From a checkpoint of a small sound classifier: held-out accuracy 75%.
Rows from block 6, named by matrix and row number. Rows with one number belong to one channel. Each number is 200 + 20 x the weight over its row's rms, rounded and kept within 0 to 999. All counts start at 0. After the name is the row's rms in percent of the matrix's.
# convs1: first pointwise conv (model.blocks.6.convs.1.weight, 512x256x1x1), inputs 0-127
# convs3: second pointwise conv (model.blocks.6.convs.3.weight, 512x512x1x1, transposed), outputs 0-127
convs1.108,096,229,217,212,209,185,179,207,222,226,174,234,198,208,179,189,207,196,185,224,187,163,207,235,145,168,227,219,202,168,188,213,195,202,223,189,217,221,175,196,206,163,223,210,169,212,193,176,163,185,200,198,216,160,186,164,189,183,260,208,179,185,216,212,200,171,175,192,199,193,192,200,185,218,200,202,215,199,192,197,230,217,225,188,187,224,222,241,214,183,214,220,218,214,196,231,187,208,220,168,192,207,226,191,219,186,197,197,170,179,199,202,215,193,207,205,208,155,184,192,199,203,188,199,224,193,205,190,226
convs3.108,089,214,224,193,207,199,206,210,211,185,172,215,225,204,209,195,211,226,208,200,193,167,155,214,201,194,165,197,165,199,198,209,178,209,214,236,239,164,199,209,159,178,195,229,203,200,192,194,176,218,184,225,169,212,200,197,226,238,183,185,163,205,196,177,169,195,191,193,187,181,222,203,191,168,208,192,174,191,206,206,206,199,159,200,210,239,187,196,211,174,208,184,184,193,209,247,216,149,175,192,214,191,205,175,214,186,172,214,198,214,215,213,191,173,178,197,194,217,246,199,200,211,198,175,209,226,183,209,207
convs1.109,097,163,188,199,182,203,207,234,163,204,183,174,202,204,165,198,234,213,181,213,200,210,166,170,189,196,224,232,208,196,263,191,177,189,194,209,205,220,205,229,229,206,198,202,200,229,211,196,189,179,189,216,192,187,229,203,241,196,197,215,225,213,214,217,204,232,211,201,184,178,208,166,180,224,221,200,195,208,218,226,187,191,186,197,209,195,179,213,164,213,207,191,225,228,207,229,192,206,218,167,206,212,215,208,224,229,228,213,197,195,189,229,198,214,252,189,149,172,193,197,228,193,211,214,193,190,203,217,181
convs3.109,092,226,207,222,176,213,202,251,208,197,228,160,207,213,198,215,182,162,220,198,240,211,216,225,199,194,196,186,199,204,195,230,213,217,191,203,210,223,203,241,235,202,209,221,198,219,187,200,193,223,207,184,181,206,188,218,188,221,214,200,215,197,206,165,186,207,206,197,164,220,195,208,208,249,176,186,180,187,170,216,183,206,221,187,188,197,186,222,188,191,218,209,251,233,214,216,212,201,200,197,217,186,201,205,201,222,189,199,167,211,146,192,187,206,214,238,175,194,198,199,186,204,210,207,202,174,220,204,204
convs1.110,100,185,221,228,224,208,192,195,177,213,179,194,184,161,200,170,207,189,205,208,191,205,190,170,173,198,219,183,211,181,193,209,194,203,171,220,215,188,177,218,183,191,210,238,213,229,187,206,233,207,190,240,177,228,212,177,201,203,181,188,238,198,184,173,211,199,190,176,201,160,184,229,231,191,175,205,183,226,192,220,199,224,206,181,182,204,202,191,203,199,231,248,207,212,199,222,202,203,194,182,197,170,197,221,195,190,211,204,160,178,174,222,168,198,234,204,220,218,173,206,212,186,178,187,215,210,210,205,186
convs3.110,104,201,195,215,178,189,201,192,208,204,203,232,218,194,231,188,210,212,207,191,205,219,181,209,193,235,218,214,172,183,202,170,223,198,208,162,177,212,187,158,180,200,208,154,228,190,234,192,206,193,206,201,171,230,207,227,223,157,212,193,224,179,194,189,261,210,208,194,210,222,172,215,187,171,203,165,197,210,189,204,239,189,195,215,199,241,199,209,178,164,195,213,224,223,195,240,191,174,187,175,199,220,191,207,200,170,203,197,206,205,167,218,218,206,208,206,214,227,198,182,182,214,230,187,187,195,208,221,205
convs1.111,114,197,201,185,183,224,221,197,178,187,182,184,168,207,179,203,212,183,208,176,214,195,232,243,168,221,205,157,192,186,181,209,190,189,177,183,159,190,226,181,194,179,187,214,193,189,198,186,228,213,181,211,170,202,223,197,213,203,211,215,228,227,217,185,195,229,164,176,196,239,206,210,216,191,201,207,155,212,245,183,218,223,207,201,200,201,205,201,187,219,188,232,192,196,229,215,202,217,207,190,172,206,190,220,218,182,210,194,192,177,210,217,223,162,221,195,211,201,207,195,245,201,191,192,177,188,195,187,216
convs3.111,098,223,221,192,210,199,185,206,173,212,216,197,216,192,181,234,213,211,213,205,214,177,184,188,169,241,180,167,200,214,185,230,176,180,188,187,188,185,191,215,201,172,210,171,263,210,214,194,192,204,212,175,227,218,217,192,165,183,174,181,211,197,217,181,225,200,205,212,193,244,197,211,197,190,212,160,215,206,162,171,219,204,184,207,209,188,195,172,217,244,198,163,185,222,208,226,213,191,192,180,236,188,190,189,200,204,178,169,201,187,195,160,195,218,267,194,182,212,185,197,169,201,221,189,224,209,211,204,177
convs1.112,104,197,227,191,205,185,230,192,183,225,212,177,175,227,190,203,189,218,199,189,201,184,210,190,232,181,179,185,166,222,225,199,242,215,213,202,207,184,181,185,204,217,192,224,175,203,182,218,180,197,172,217,206,195,226,204,215,212,195,193,209,174,197,228,190,185,176,173,215,221,221,200,209,200,198,213,175,193,196,163,198,187,218,197,199,170,191,196,173,191,177,218,172,176,204,188,182,220,246,199,218,135,209,202,208,180,207,173,204,212,201,168,193,206,200,199,215,203,199,255,207,209,169,210,220,195,213,203,203
convs3.112,105,225,147,175,225,175,207,198,219,200,177,181,222,154,221,215,173,235,215,197,188,142,154,186,186,232,165,166,195,190,195,197,202,190,196,174,164,180,192,144,221,193,184,176,181,173,214,194,184,197,204,178,213,204,207,213,216,188,189,215,202,182,178,193,199,194,201,195,211,200,204,231,218,198,220,175,200,241,228,201,224,243,184,223,205,188,168,176,193,236,243,166,193,193,211,176,204,188,198,215,180,194,223,217,202,158,218,192,175,196,182,133,179,198,183,227,216,233,183,199,249,211,167,212,234,229,184,231,216
convs1.113,114,204,196,235,181,181,241,164,202,206,220,233,199,260,176,151,202,192,211,181,186,187,229,235,213,196,204,198,188,185,184,201,186,200,158,208,188,222,170,198,187,210,179,192,201,185,214,214,226,207,184,197,191,211,211,186,228,195,232,215,231,252,194,231,193,211,202,178,200,185,195,220,207,198,213,179,196,199,242,210,185,188,178,162,191,181,179,205,168,213,174,200,222,191,197,196,220,184,219,217,189,189,194,226,196,208,194,205,189,218,178,191,209,183,201,186,202,198,206,203,210,194,175,234,188,263,196,199,215
convs3.113,093,223,187,245,206,183,206,167,184,193,205,215,201,199,210,218,172,195,220,185,221,201,230,171,193,196,191,206,221,202,172,193,193,194,141,176,183,195,177,184,219,201,194,223,197,208,195,213,206,182,174,204,196,186,224,207,282,217,217,182,231,204,212,168,200,166,228,183,189,168,155,219,209,215,209,173,200,193,205,203,200,195,167,204,205,149,199,222,224,234,174,186,203,187,209,186,179,160,202,240,222,212,202,170,226,193,197,206,172,212,200,215,162,222,185,178,194,184,191,210,201,222,180,206,197,214,210,230,192
convs1.114,092,194,223,182,211,178,166,199,184,216,197,211,211,169,208,191,219,215,202,169,237,182,212,199,205,215,190,243,206,200,214,190,233,187,227,136,183,217,211,206,200,217,167,191,192,155,188,183,227,179,189,175,178,204,227,189,226,207,141,219,225,195,183,167,197,213,209,192,163,199,211,207,216,187,208,196,190,161,216,199,195,217,132,229,223,222,184,216,187,175,196,187,188,183,211,190,191,196,210,178,204,212,157,201,192,197,139,173,207,196,200,195,221,192,202,214,188,212,191,189,210,185,194,213,226,191,172,187,208
convs3.114,106,193,210,198,183,193,196,190,169,199,196,220,184,200,205,179,202,175,190,237,209,201,196,239,190,189,195,200,230,187,165,228,233,224,191,164,184,168,201,178,197,195,207,189,202,227,253,195,204,223,187,211,209,206,225,220,199,218,167,220,195,221,172,210,161,169,226,165,188,213,173,208,237,174,192,205,207,219,180,154,193,184,196,216,218,180,191,215,248,197,212,228,196,215,182,235,185,187,179,198,198,223,208,179,207,197,201,234,159,195,201,195,206,205,195,201,188,198,184,203,208,205,192,214,232,216,221,207,194
convs1.115,100,200,219,172,219,166,197,215,195,218,178,203,199,216,214,207,199,185,189,193,199,208,186,207,185,157,194,219,205,206,230,173,222,230,182,185,178,197,189,199,215,214,233,226,201,225,219,181,200,223,241,187,211,235,207,194,182,192,218,212,207,183,206,204,257,199,190,172,158,181,193,207,197,219,218,222,257,214,210,209,195,162,190,181,186,174,215,210,210,198,190,209,193,200,204,204,184,206,203,172,205,213,175,232,203,205,172,168,186,181,182,195,201,197,188,196,216,230,178,200,208,153,183,197,202,210,193,182,199
convs3.115,102,169,202,174,199,197,230,204,180,199,185,192,193,135,195,205,178,197,172,175,234,181,212,224,130,216,233,194,170,218,175,201,177,198,193,186,208,206,207,187,191,156,203,234,185,181,213,194,222,211,180,215,220,203,215,246,206,183,184,202,189,197,203,187,220,204,226,164,214,173,182,193,186,212,177,214,167,177,195,224,171,192,211,191,191,171,176,174,203,191,175,183,203,221,202,168,201,222,222,188,212,217,209,220,199,207,197,208,226,191,220,177,186,200,181,203,196,179,181,182,188,186,199,198,208,177,172,184,213
convs1.116,088,208,224,215,220,199,190,192,203,193,200,188,178,199,207,176,199,195,216,250,231,225,187,188,226,178,203,174,227,189,211,199,192,187,192,199,151,220,192,227,198,221,216,188,220,179,208,224,220,189,200,197,188,216,204,190,238,183,171,219,212,201,227,187,196,160,214,189,149,210,197,187,209,199,191,169,202,238,220,207,195,202,205,200,225,217,197,204,209,229,202,214,177,200,186,199,217,216,191,198,179,211,237,164,192,193,189,166,218,251,225,180,202,196,230,184,190,189,197,180,190,220,227,217,179,205,197,166,175
convs3.116,098,195,205,200,216,206,216,193,170,180,204,206,167,211,238,215,207,171,182,199,230,186,181,229,205,211,174,181,184,189,223,186,222,196,188,168,208,197,231,173,196,202,222,193,172,207,196,173,223,212,199,207,176,207,195,169,206,203,187,198,208,219,174,182,186,213,195,209,188,194,239,202,180,241,204,204,216,219,214,186,195,177,206,219,176,211,239,205,204,215,197,195,197,225,191,204,197,178,228,189,198,225,186,177,212,178,212,197,208,177,185,205,211,230,197,225,197,234,204,191,205,235,180,203,220,199,234,198,188
convs1.117,099,169,202,206,214,219,205,201,187,204,243,190,222,205,185,178,222,233,201,215,239,187,184,247,205,223,192,190,225,212,183,199,192,195,209,178,214,204,198,196,211,233,208,229,216,211,185,205,211,175,234,214,215,192,135,202,209,204,229,229,187,238,221,201,218,228,202,190,170,196,170,205,202,219,214,227,220,201,230,217,240,189,191,226,177,207,218,229,185,207,213,226,241,199,178,240,204,158,188,186,179,207,185,215,187,218,223,186,207,194,182,199,205,184,198,180,198,186,203,185,191,187,222,191,220,191,168,232,210
convs3.117,106,179,221,204,207,188,213,203,195,200,177,176,187,164,205,195,222,222,198,221,197,214,187,199,205,218,201,210,199,182,222,202,268,187,202,162,188,197,202,179,184,239,184,217,206,180,181,214,192,198,233,219,188,191,185,196,193,216,197,212,209,189,187,182,173,217,200,204,200,215,208,198,253,172,214,228,197,205,221,188,224,196,151,190,240,197,208,205,214,188,207,224,218,185,158,218,214,174,185,178,153,205,200,192,180,210,210,209,199,241,197,181,214,211,195,217,202,169,229,183,257,188,163,208,150,227,208,211,209
convs1.118,093,176,219,196,183,181,174,235,229,229,223,237,195,210,195,178,203,166,196,220,208,150,244,205,203,187,216,211,237,182,187,212,200,193,212,218,199,181,208,205,139,195,208,206,185,160,205,194,202,195,165,178,194,228,174,178,247,205,129,199,201,178,203,213,205,195,208,187,262,195,199,170,228,222,230,196,180,222,194,168,220,190,189,187,209,217,196,188,232,167,205,186,202,212,205,212,222,186,217,179,154,227,200,199,233,202,209,182,260,200,169,196,196,179,214,197,202,201,190,201,207,192,209,215,233,206,199,211,179
convs3.118,099,187,179,195,222,200,215,193,159,198,203,203,228,201,165,233,174,197,183,179,192,227,159,222,239,205,213,213,155,232,147,181,213,179,193,224,206,196,189,187,229,207,234,209,222,173,205,141,190,230,200,212,198,185,190,203,213,189,185,214,166,239,213,201,196,189,198,193,170,198,206,195,191,208,210,220,218,199,181,194,186,192,220,200,168,205,200,191,231,209,181,181,195,138,222,171,183,215,160,195,205,236,192,212,201,212,199,203,179,210,179,182,216,192,186,167,214,209,193,204,187,183,190,207,194,202,203,187,206
convs1.119,129,185,192,185,199,170,181,219,230,214,198,208,197,205,182,224,175,203,178,204,215,194,232,217,200,204,183,183,205,169,188,212,194,196,225,191,178,202,212,202,207,139,220,218,217,211,206,220,166,185,203,204,170,208,208,184,205,208,199,230,209,219,182,205,182,187,191,173,203,198,181,194,200,213,241,197,214,210,212,199,216,199,185,194,203,199,225,195,200,197,201,180,207,196,192,188,180,209,198,183,203,216,182,195,200,182,171,193,200,190,222,206,224,219,185,202,214,205,190,195,188,201,189,154,200,213,208,191,222
convs3.119,092,175,216,221,194,182,187,199,210,205,153,234,173,218,216,193,166,226,163,218,193,204,176,197,206,184,178,202,233,178,207,193,209,220,163,186,195,196,206,172,204,199,239,205,217,176,203,172,197,193,199,238,246,196,237,202,234,209,205,221,201,205,190,230,220,216,245,213,213,155,171,196,185,242,192,202,196,220,215,189,259,180,181,225,197,179,197,220,199,206,195,200,214,158,194,177,205,201,205,160,200,191,217,210,213,213,219,220,217,218,234,159,216,195,184,246,215,196,169,195,224,199,200,182,189,205,229,171,194
convs1.121,094,232,197,189,219,217,230,216,202,208,212,192,134,187,202,208,180,193,178,194,175,212,213,203,199,194,169,219,164,202,197,174,191,214,215,236,225,202,197,215,194,242,196,226,213,179,169,195,199,232,187,222,205,168,179,229,204,238,172,185,203,193,214,186,207,189,226,206,222,206,184,211,184,204,184,225,217,205,190,217,208,198,199,209,192,200,191,234,211,150,254,177,211,213,200,198,204,176,206,211,199,203,207,182,175,188,209,174,208,195,236,191,212,188,191,220,187,171,166,239,206,176,200,165,221,225,176,199,191
convs3.121,100,183,228,191,190,177,165,215,209,194,160,209,197,191,176,188,172,186,170,198,226,240,244,164,216,206,192,196,196,195,223,182,237,193,199,202,166,189,223,197,188,188,203,201,182,183,214,205,197,168,207,157,183,166,201,172,191,180,183,186,166,216,213,201,188,193,208,176,190,219,194,231,171,210,195,193,201,249,212,221,187,169,203,195,210,195,208,163,160,217,224,211,213,209,187,168,199,225,199,205,211,182,182,219,203,223,200,172,192,196,199,210,204,223,174,211,229,164,166,204,214,186,182,189,185,203,138,205,190
convs1.122,119,199,214,202,224,208,184,215,174,141,191,199,202,205,217,183,193,214,220,240,220,196,175,168,168,173,186,210,247,173,218,177,181,225,222,203,203,190,197,155,214,169,196,175,207,168,204,194,215,212,216,207,191,228,195,194,179,205,162,218,222,168,188,206,170,208,232,187,208,187,190,184,211,183,182,203,208,205,226,212,185,211,177,204,186,230,193,195,216,179,207,206,207,204,219,198,198,184,220,205,217,218,191,165,214,164,215,190,221,209,208,200,207,187,202,191,206,204,169,206,195,203,224,173,204,162,192,176,187
convs3.122,106,156,213,205,200,200,197,228,127,202,189,212,185,204,189,217,207,205,210,190,199,179,169,204,194,188,187,192,188,176,213,205,215,177,207,198,211,212,222,201,210,189,214,206,192,189,198,207,217,187,211,200,182,187,208,189,213,178,182,210,184,205,224,196,227,193,182,224,190,224,168,181,210,234,192,234,200,207,218,221,202,184,201,208,196,178,228,221,233,207,207,207,203,195,224,192,189,152,206,182,175,196,191,198,214,221,202,216,144,191,187,194,176,198,182,191,152,189,223,209,223,185,177,206,218,195,205,202,218
convs1.123,100,194,193,204,205,182,183,218,194,189,197,217,177,195,181,206,186,204,190,223,179,248,202,190,166,211,235,226,202,195,217,199,211,204,196,211,189,196,188,190,208,204,218,258,176,225,166,188,198,236,177,207,205,201,191,185,210,178,194,218,213,196,202,224,206,209,193,168,228,193,212,199,221,203,239,180,205,173,200,215,214,205,243,179,222,181,179,212,201,187,224,188,226,168,191,221,208,194,195,222,194,249,193,192,244,215,223,205,282,182,219,243,218,174,178,207,220,196,188,175,194,196,222,180,219,201,214,185,214
convs3.123,104,225,194,195,216,181,217,220,227,215,222,207,188,237,183,209,179,174,159,198,180,217,222,205,183,192,197,198,180,159,207,193,191,237,197,199,207,192,206,175,204,192,185,202,225,223,217,177,206,200,188,212,216,212,156,192,181,192,201,255,251,196,230,212,243,201,194,204,158,187,175,182,216,183,192,210,202,197,158,229,217,181,202,179,158,195,201,238,207,200,201,200,208,210,204,214,226,212,214,197,178,189,207,178,232,219,178,218,217,223,231,204,228,179,223,173,203,190,204,218,201,212,190,210,214,171,181,221,200
convs1.124,096,175,199,181,175,220,198,218,204,195,198,209,218,212,215,208,184,204,222,189,248,197,205,185,177,225,175,235,187,210,199,188,215,176,165,189,218,218,249,245,171,198,196,253,186,195,210,236,197,204,213,207,228,184,212,201,173,206,165,180,206,206,193,207,194,187,235,207,192,237,183,215,205,238,228,199,215,216,231,210,180,179,186,210,180,203,173,214,208,203,208,170,191,183,230,201,187,220,168,181,198,203,191,206,154,214,204,212,220,240,198,211,202,210,260,192,217,271,196,204,221,186,170,166,207,211,215,198,181
convs3.124,094,214,180,201,168,221,225,227,236,197,207,186,191,197,213,199,194,199,198,181,196,195,165,220,249,205,204,186,175,224,209,184,216,207,199,194,195,177,171,197,204,189,197,197,156,203,193,198,206,199,201,191,165,214,212,192,222,221,231,187,192,199,202,210,162,225,212,215,194,195,195,191,168,243,172,180,216,199,217,193,188,187,240,214,170,190,225,187,198,169,195,180,229,192,219,171,212,214,199,216,211,216,192,194,224,239,198,222,191,180,190,182,177,244,190,212,184,195,197,198,191,175,224,192,190,215,227,204,212
convs1.125,091,202,211,200,197,220,203,228,216,155,207,190,222,232,197,183,174,201,239,244,227,196,176,211,196,196,145,206,187,208,199,167,184,208,244,181,214,217,205,216,242,239,155,230,195,166,195,191,229,188,185,192,188,211,189,169,221,191,206,227,199,225,187,179,215,225,212,222,188,203,229,235,193,212,201,249,211,206,215,201,199,201,198,170,181,217,226,207,205,238,176,166,217,211,209,211,218,196,201,196,198,196,182,223,161,196,182,150,190,213,220,184,208,197,186,195,223,216,224,197,188,179,209,186,190,184,223,201,227
convs3.125,099,206,192,196,236,188,189,159,215,218,208,193,183,165,209,212,169,211,161,144,205,177,226,200,193,201,193,178,163,175,192,192,194,197,201,180,141,164,206,218,174,219,218,197,207,197,188,228,245,222,205,225,214,202,189,225,175,208,246,263,214,172,180,198,185,211,211,209,198,180,216,168,192,192,159,169,197,186,196,207,239,200,196,169,196,230,195,209,220,168,183,183,182,183,197,206,195,199,194,225,167,214,208,210,163,208,199,213,193,199,187,190,188,226,168,198,210,203,217,226,168,191,183,213,212,205,203,224,204
convs1.127,098,227,176,191,191,216,195,204,182,198,184,221,196,198,232,185,192,214,194,188,201,207,202,202,187,248,186,179,203,199,209,186,153,211,225,201,179,216,193,236,219,191,169,241,209,248,178,183,223,201,223,209,175,198,231,213,194,197,184,172,198,194,197,208,194,187,199,214,207,161,202,177,165,169,187,230,147,167,172,184,233,204,244,213,184,208,201,165,175,170,200,193,202,187,212,184,192,214,240,155,217,149,188,219,201,198,221,175,198,213,200,218,223,229,196,197,180,188,195,213,218,206,210,201,182,202,183,204,186
convs3.127,090,194,220,169,192,173,212,186,213,190,209,176,197,191,164,197,175,181,187,194,206,190,222,169,218,207,177,243,201,200,196,188,160,193,196,194,196,190,207,176,158,167,168,208,202,169,156,164,202,190,206,213,196,193,189,188,211,225,175,195,164,216,204,217,186,219,211,233,195,168,184,187,241,204,175,188,216,193,178,196,174,214,161,222,200,181,187,211,206,171,208,183,199,220,226,158,208,214,231,172,216,196,224,233,207,225,208,191,197,211,206,195,187,220,196,188,187,175,254,203,201,196,197,190,188,186,200,176,203
convs1.128,096,224,188,219,218,178,212,224,181,217,167,221,189,203,178,195,205,200,213,190,202,223,192,164,206,224,204,173,169,218,176,222,215,194,180,226,217,220,269,210,220,207,203,198,196,177,189,212,196,214,204,175,194,216,199,187,203,202,230,208,218,198,199,189,179,196,218,160,162,213,188,191,203,187,215,231,181,201,219,190,200,179,206,194,225,189,194,199,207,197,209,225,208,213,173,210,192,173,161,186,213,158,202,244,186,183,211,219,189,207,219,221,230,181,237,193,241,179,155,267,192,215,199,204,206,197,212,181,186
convs3.128,097,219,190,243,225,224,192,221,168,223,210,219,236,218,202,176,200,196,201,187,184,173,215,230,219,191,228,218,215,219,168,217,214,185,164,174,235,225,211,202,211,202,202,171,236,225,212,209,198,191,236,207,215,201,196,202,193,207,203,197,191,232,196,198,231,153,237,200,190,159,184,207,229,199,204,182,181,210,191,154,167,175,160,178,198,216,192,207,197,231,222,218,213,218,187,181,177,176,192,212,190,207,210,222,224,183,148,197,204,217,216,231,219,199,190,196,204,194,209,217,191,217,211,198,197,167,232,215,220
convs1.129,094,206,189,196,211,217,197,201,198,216,193,192,199,210,219,192,167,221,186,230,207,186,200,195,246,272,183,204,184,173,218,230,215,215,193,198,189,197,180,202,158,186,188,220,232,210,207,221,222,176,237,206,191,224,214,212,178,189,221,181,193,205,216,224,193,203,195,217,192,223,188,195,208,190,209,236,230,222,205,239,203,230,276,215,213,169,176,228,181,226,190,206,193,172,206,210,202,188,248,154,209,198,240,215,189,212,212,218,201,183,241,207,234,145,178,245,208,216,195,199,193,213,212,205,176,221,233,213,191
convs3.129,098,175,208,194,214,218,230,194,208,215,164,222,192,186,213,185,172,183,232,178,159,209,229,219,242,176,215,233,230,188,200,189,221,210,208,184,186,191,179,178,208,211,210,208,196,227,180,198,202,194,238,214,210,232,224,191,166,214,224,193,203,182,189,219,201,207,195,206,168,201,215,201,217,186,219,233,197,214,207,174,239,165,189,175,175,219,189,218,200,202,183,227,178,185,197,231,180,201,217,254,185,182,193,192,173,166,179,220,221,189,178,207,197,224,180,228,198,171,182,215,197,217,209,211,175,197,196,231,220
convs1.130,101,208,192,210,212,209,204,187,250,224,197,214,227,159,191,200,185,195,183,185,205,213,169,205,199,174,205,184,194,223,186,167,196,184,203,218,192,201,216,218,187,235,235,197,167,198,196,171,193,210,197,188,223,192,197,204,199,179,232,190,188,193,211,214,183,240,224,182,174,225,206,193,202,221,198,206,191,196,194,174,189,215,209,191,189,203,204,221,183,214,204,206,193,209,198,214,219,192,189,206,218,209,187,193,182,210,171,196,187,197,199,218,196,185,225,221,180,167,192,238,183,205,220,229,197,189,185,224,184
convs3.130,091,221,194,193,242,177,181,204,214,224,201,174,160,191,165,188,228,198,191,191,153,203,210,182,204,201,190,189,204,204,200,225,200,203,189,225,166,185,206,201,195,203,183,194,209,210,200,194,199,186,206,192,209,205,174,189,176,177,178,193,200,177,174,188,216,226,191,232,183,260,178,192,216,197,225,184,209,201,179,254,221,226,224,198,196,209,205,206,167,230,184,211,211,223,213,186,234,217,201,198,197,171,186,188,167,196,239,228,196,220,197,190,196,218,173,218,185,194,223,200,186,203,173,188,191,200,203,212,196
convs1.131,095,195,232,194,231,188,206,207,211,188,196,191,198,202,196,168,203,204,173,191,173,188,221,167,209,234,280,160,178,165,212,190,227,203,186,236,210,214,235,218,182,221,179,195,206,179,171,203,167,209,191,215,194,204,186,212,184,195,201,163,197,190,232,184,211,177,216,234,213,189,213,214,191,209,253,183,195,209,218,180,199,211,195,193,214,202,198,185,215,208,219,191,213,203,173,186,204,205,166,233,204,215,206,179,229,182,203,198,196,225,202,180,210,193,197,180,224,215,194,185,219,228,187,203,166,212,173,217,177
convs3.131,100,213,201,192,215,230,178,206,212,218,210,177,198,216,217,219,199,196,209,175,172,224,187,195,198,183,169,227,182,193,201,211,221,220,196,216,190,245,193,214,200,184,191,162,223,224,229,221,160,180,216,180,197,238,209,156,159,243,237,208,228,208,188,208,184,200,185,191,173,208,207,208,188,205,206,219,165,192,184,205,220,196,173,198,211,207,197,219,201,213,172,180,184,159,179,170,202,215,208,191,215,198,211,177,254,185,189,228,228,195,213,183,184,197,191,206,181,215,220,246,162,190,181,215,226,198,181,191,179
convs1.132,100,183,220,196,187,165,202,256,175,210,184,206,193,204,216,215,193,176,222,188,221,217,211,190,183,207,168,176,200,193,193,199,171,220,194,198,215,225,225,165,196,186,220,238,177,221,192,216,187,197,206,188,192,197,203,186,178,180,184,196,190,180,144,220,205,215,208,211,199,189,188,218,187,127,221,200,199,195,202,191,198,235,195,178,188,198,215,185,185,226,192,225,209,197,182,199,215,180,215,219,190,221,202,204,162,209,201,221,193,183,222,190,190,196,197,185,191,195,190,192,209,209,202,216,222,168,183,215,193
convs3.132,104,191,178,179,211,198,212,192,192,141,216,200,174,198,215,222,166,204,198,220,171,170,219,212,176,195,184,191,197,198,220,217,197,193,210,186,209,194,197,210,192,218,232,204,206,187,195,178,192,168,214,199,196,216,188,188,206,150,175,194,172,192,197,199,178,215,226,194,222,183,202,187,192,173,215,191,175,187,214,219,184,187,205,225,220,151,215,205,223,175,185,225,217,206,166,189,190,182,196,193,183,263,175,198,185,195,220,219,214,172,207,175,202,156,191,223,207,227,189,202,208,194,195,213,205,170,202,222,183
convs1.133,103,181,182,221,214,216,194,205,175,224,187,230,173,202,221,203,198,207,195,207,186,198,183,194,214,210,209,203,205,206,204,214,228,196,176,207,175,216,202,219,200,191,198,226,224,191,180,193,196,196,191,182,155,198,199,226,183,208,210,209,223,228,196,182,177,155,191,226,188,181,190,203,174,174,191,180,198,190,179,199,167,171,184,195,195,190,263,195,154,228,203,229,178,187,219,224,201,206,231,182,159,194,214,213,186,213,181,253,205,160,207,206,204,229,174,199,181,157,170,186,212,200,201,223,200,198,212,205,193
convs3.133,100,221,199,220,211,212,246,176,206,200,173,237,224,202,166,185,163,199,209,203,189,180,183,200,209,203,214,190,190,192,218,220,222,214,211,191,209,255,213,181,211,235,180,162,230,240,198,188,191,191,208,207,184,211,216,233,229,233,168,174,198,208,236,219,203,188,179,211,187,191,188,219,176,197,187,153,205,190,217,200,228,188,171,234,237,175,192,219,184,168,194,191,221,225,199,185,229,195,191,227,183,186,213,222,237,185,206,226,198,207,228,193,202,194,205,195,201,180,186,222,198,209,198,157,159,204,213,221,213
convs1.134,104,166,186,158,191,212,187,203,202,230,205,194,217,206,201,158,183,215,206,176,181,211,250,223,214,175,211,185,221,248,197,216,231,208,204,222,202,197,205,148,239,230,200,193,218,188,222,206,204,213,209,195,204,202,213,226,203,183,226,187,223,167,191,191,210,197,197,196,206,240,176,234,194,206,209,230,146,139,215,204,176,238,202,177,201,206,177,182,217,181,196,192,210,189,219,163,201,218,200,216,194,163,186,182,194,197,158,177,199,172,232,188,196,219,183,203,204,185,194,186,193,206,207,198,192,182,189,191,205
convs3.134,103,189,192,187,193,220,194,194,212,201,201,200,203,178,241,198,221,190,191,209,207,215,202,217,187,189,202,178,230,186,173,239,216,168,217,239,190,218,199,226,195,187,231,213,213,194,182,199,186,190,210,162,234,154,178,232,195,186,220,211,240,195,235,215,217,199,212,198,214,174,199,196,188,198,197,179,211,203,192,194,179,164,174,203,214,210,192,169,180,190,231,185,185,185,192,171,200,242,208,201,217,221,210,223,205,211,240,204,179,196,197,185,211,223,196,207,195,194,212,192,199,221,210,227,208,210,204,225,191
convs1.135,102,170,193,207,211,189,185,183,179,191,198,213,179,182,206,165,224,209,193,217,227,233,169,214,227,190,180,205,203,177,155,230,220,199,178,208,185,233,194,205,200,184,196,179,195,216,207,206,189,184,213,199,193,216,212,230,199,224,206,183,222,186,195,180,185,204,204,206,184,192,222,217,199,200,186,184,191,213,206,203,194,175,184,177,193,152,201,201,187,199,240,182,154,187,216,219,232,179,220,216,189,185,209,141,191,189,205,196,186,206,165,205,202,175,167,235,202,178,219,216,190,155,198,204,194,240,216,241,198
convs3.135,110,192,215,181,199,234,206,182,122,174,197,179,219,202,191,180,203,211,190,201,166,222,166,219,223,208,197,218,186,218,172,208,200,176,152,218,202,203,190,189,212,217,207,187,183,221,197,192,188,215,185,203,170,170,202,200,192,236,239,195,180,190,181,209,204,175,199,208,209,188,165,229,209,211,200,157,196,226,199,178,198,182,194,219,187,212,197,221,203,195,201,190,204,212,202,191,201,196,210,191,202,192,207,196,228,199,209,181,193,182,244,206,196,205,187,193,212,194,183,191,187,219,208,173,182,203,221,209,181
convs1.136,102,231,183,191,213,232,233,215,189,197,165,268,188,186,217,197,199,187,134,186,199,206,196,182,217,175,214,171,195,204,214,176,202,191,230,212,206,169,179,251,184,220,214,204,204,198,191,201,216,191,186,194,207,218,195,197,205,213,210,180,209,207,197,187,181,196,207,211,237,176,218,189,168,203,216,213,179,170,189,203,188,199,218,165,210,210,240,236,195,194,221,201,188,183,195,171,164,184,183,174,237,246,206,181,177,202,173,201,235,201,210,186,213,213,216,220,204,211,194,211,208,210,181,181,186,185,170,218,212
convs3.136,085,235,222,183,210,226,161,217,188,201,201,207,206,182,223,202,228,242,211,201,209,216,196,221,221,187,174,168,148,194,219,195,195,214,174,191,192,200,216,193,226,188,212,232,194,207,148,197,209,182,196,188,220,201,193,195,194,216,189,221,207,196,237,207,223,221,189,226,196,221,203,212,234,197,160,191,202,209,192,170,207,244,197,222,170,235,195,214,181,196,169,194,177,202,232,214,184,198,233,184,237,230,229,188,199,193,217,194,218,213,201,213,229,186,192,181,219,188,158,223,165,156,198,194,204,199,179,191,161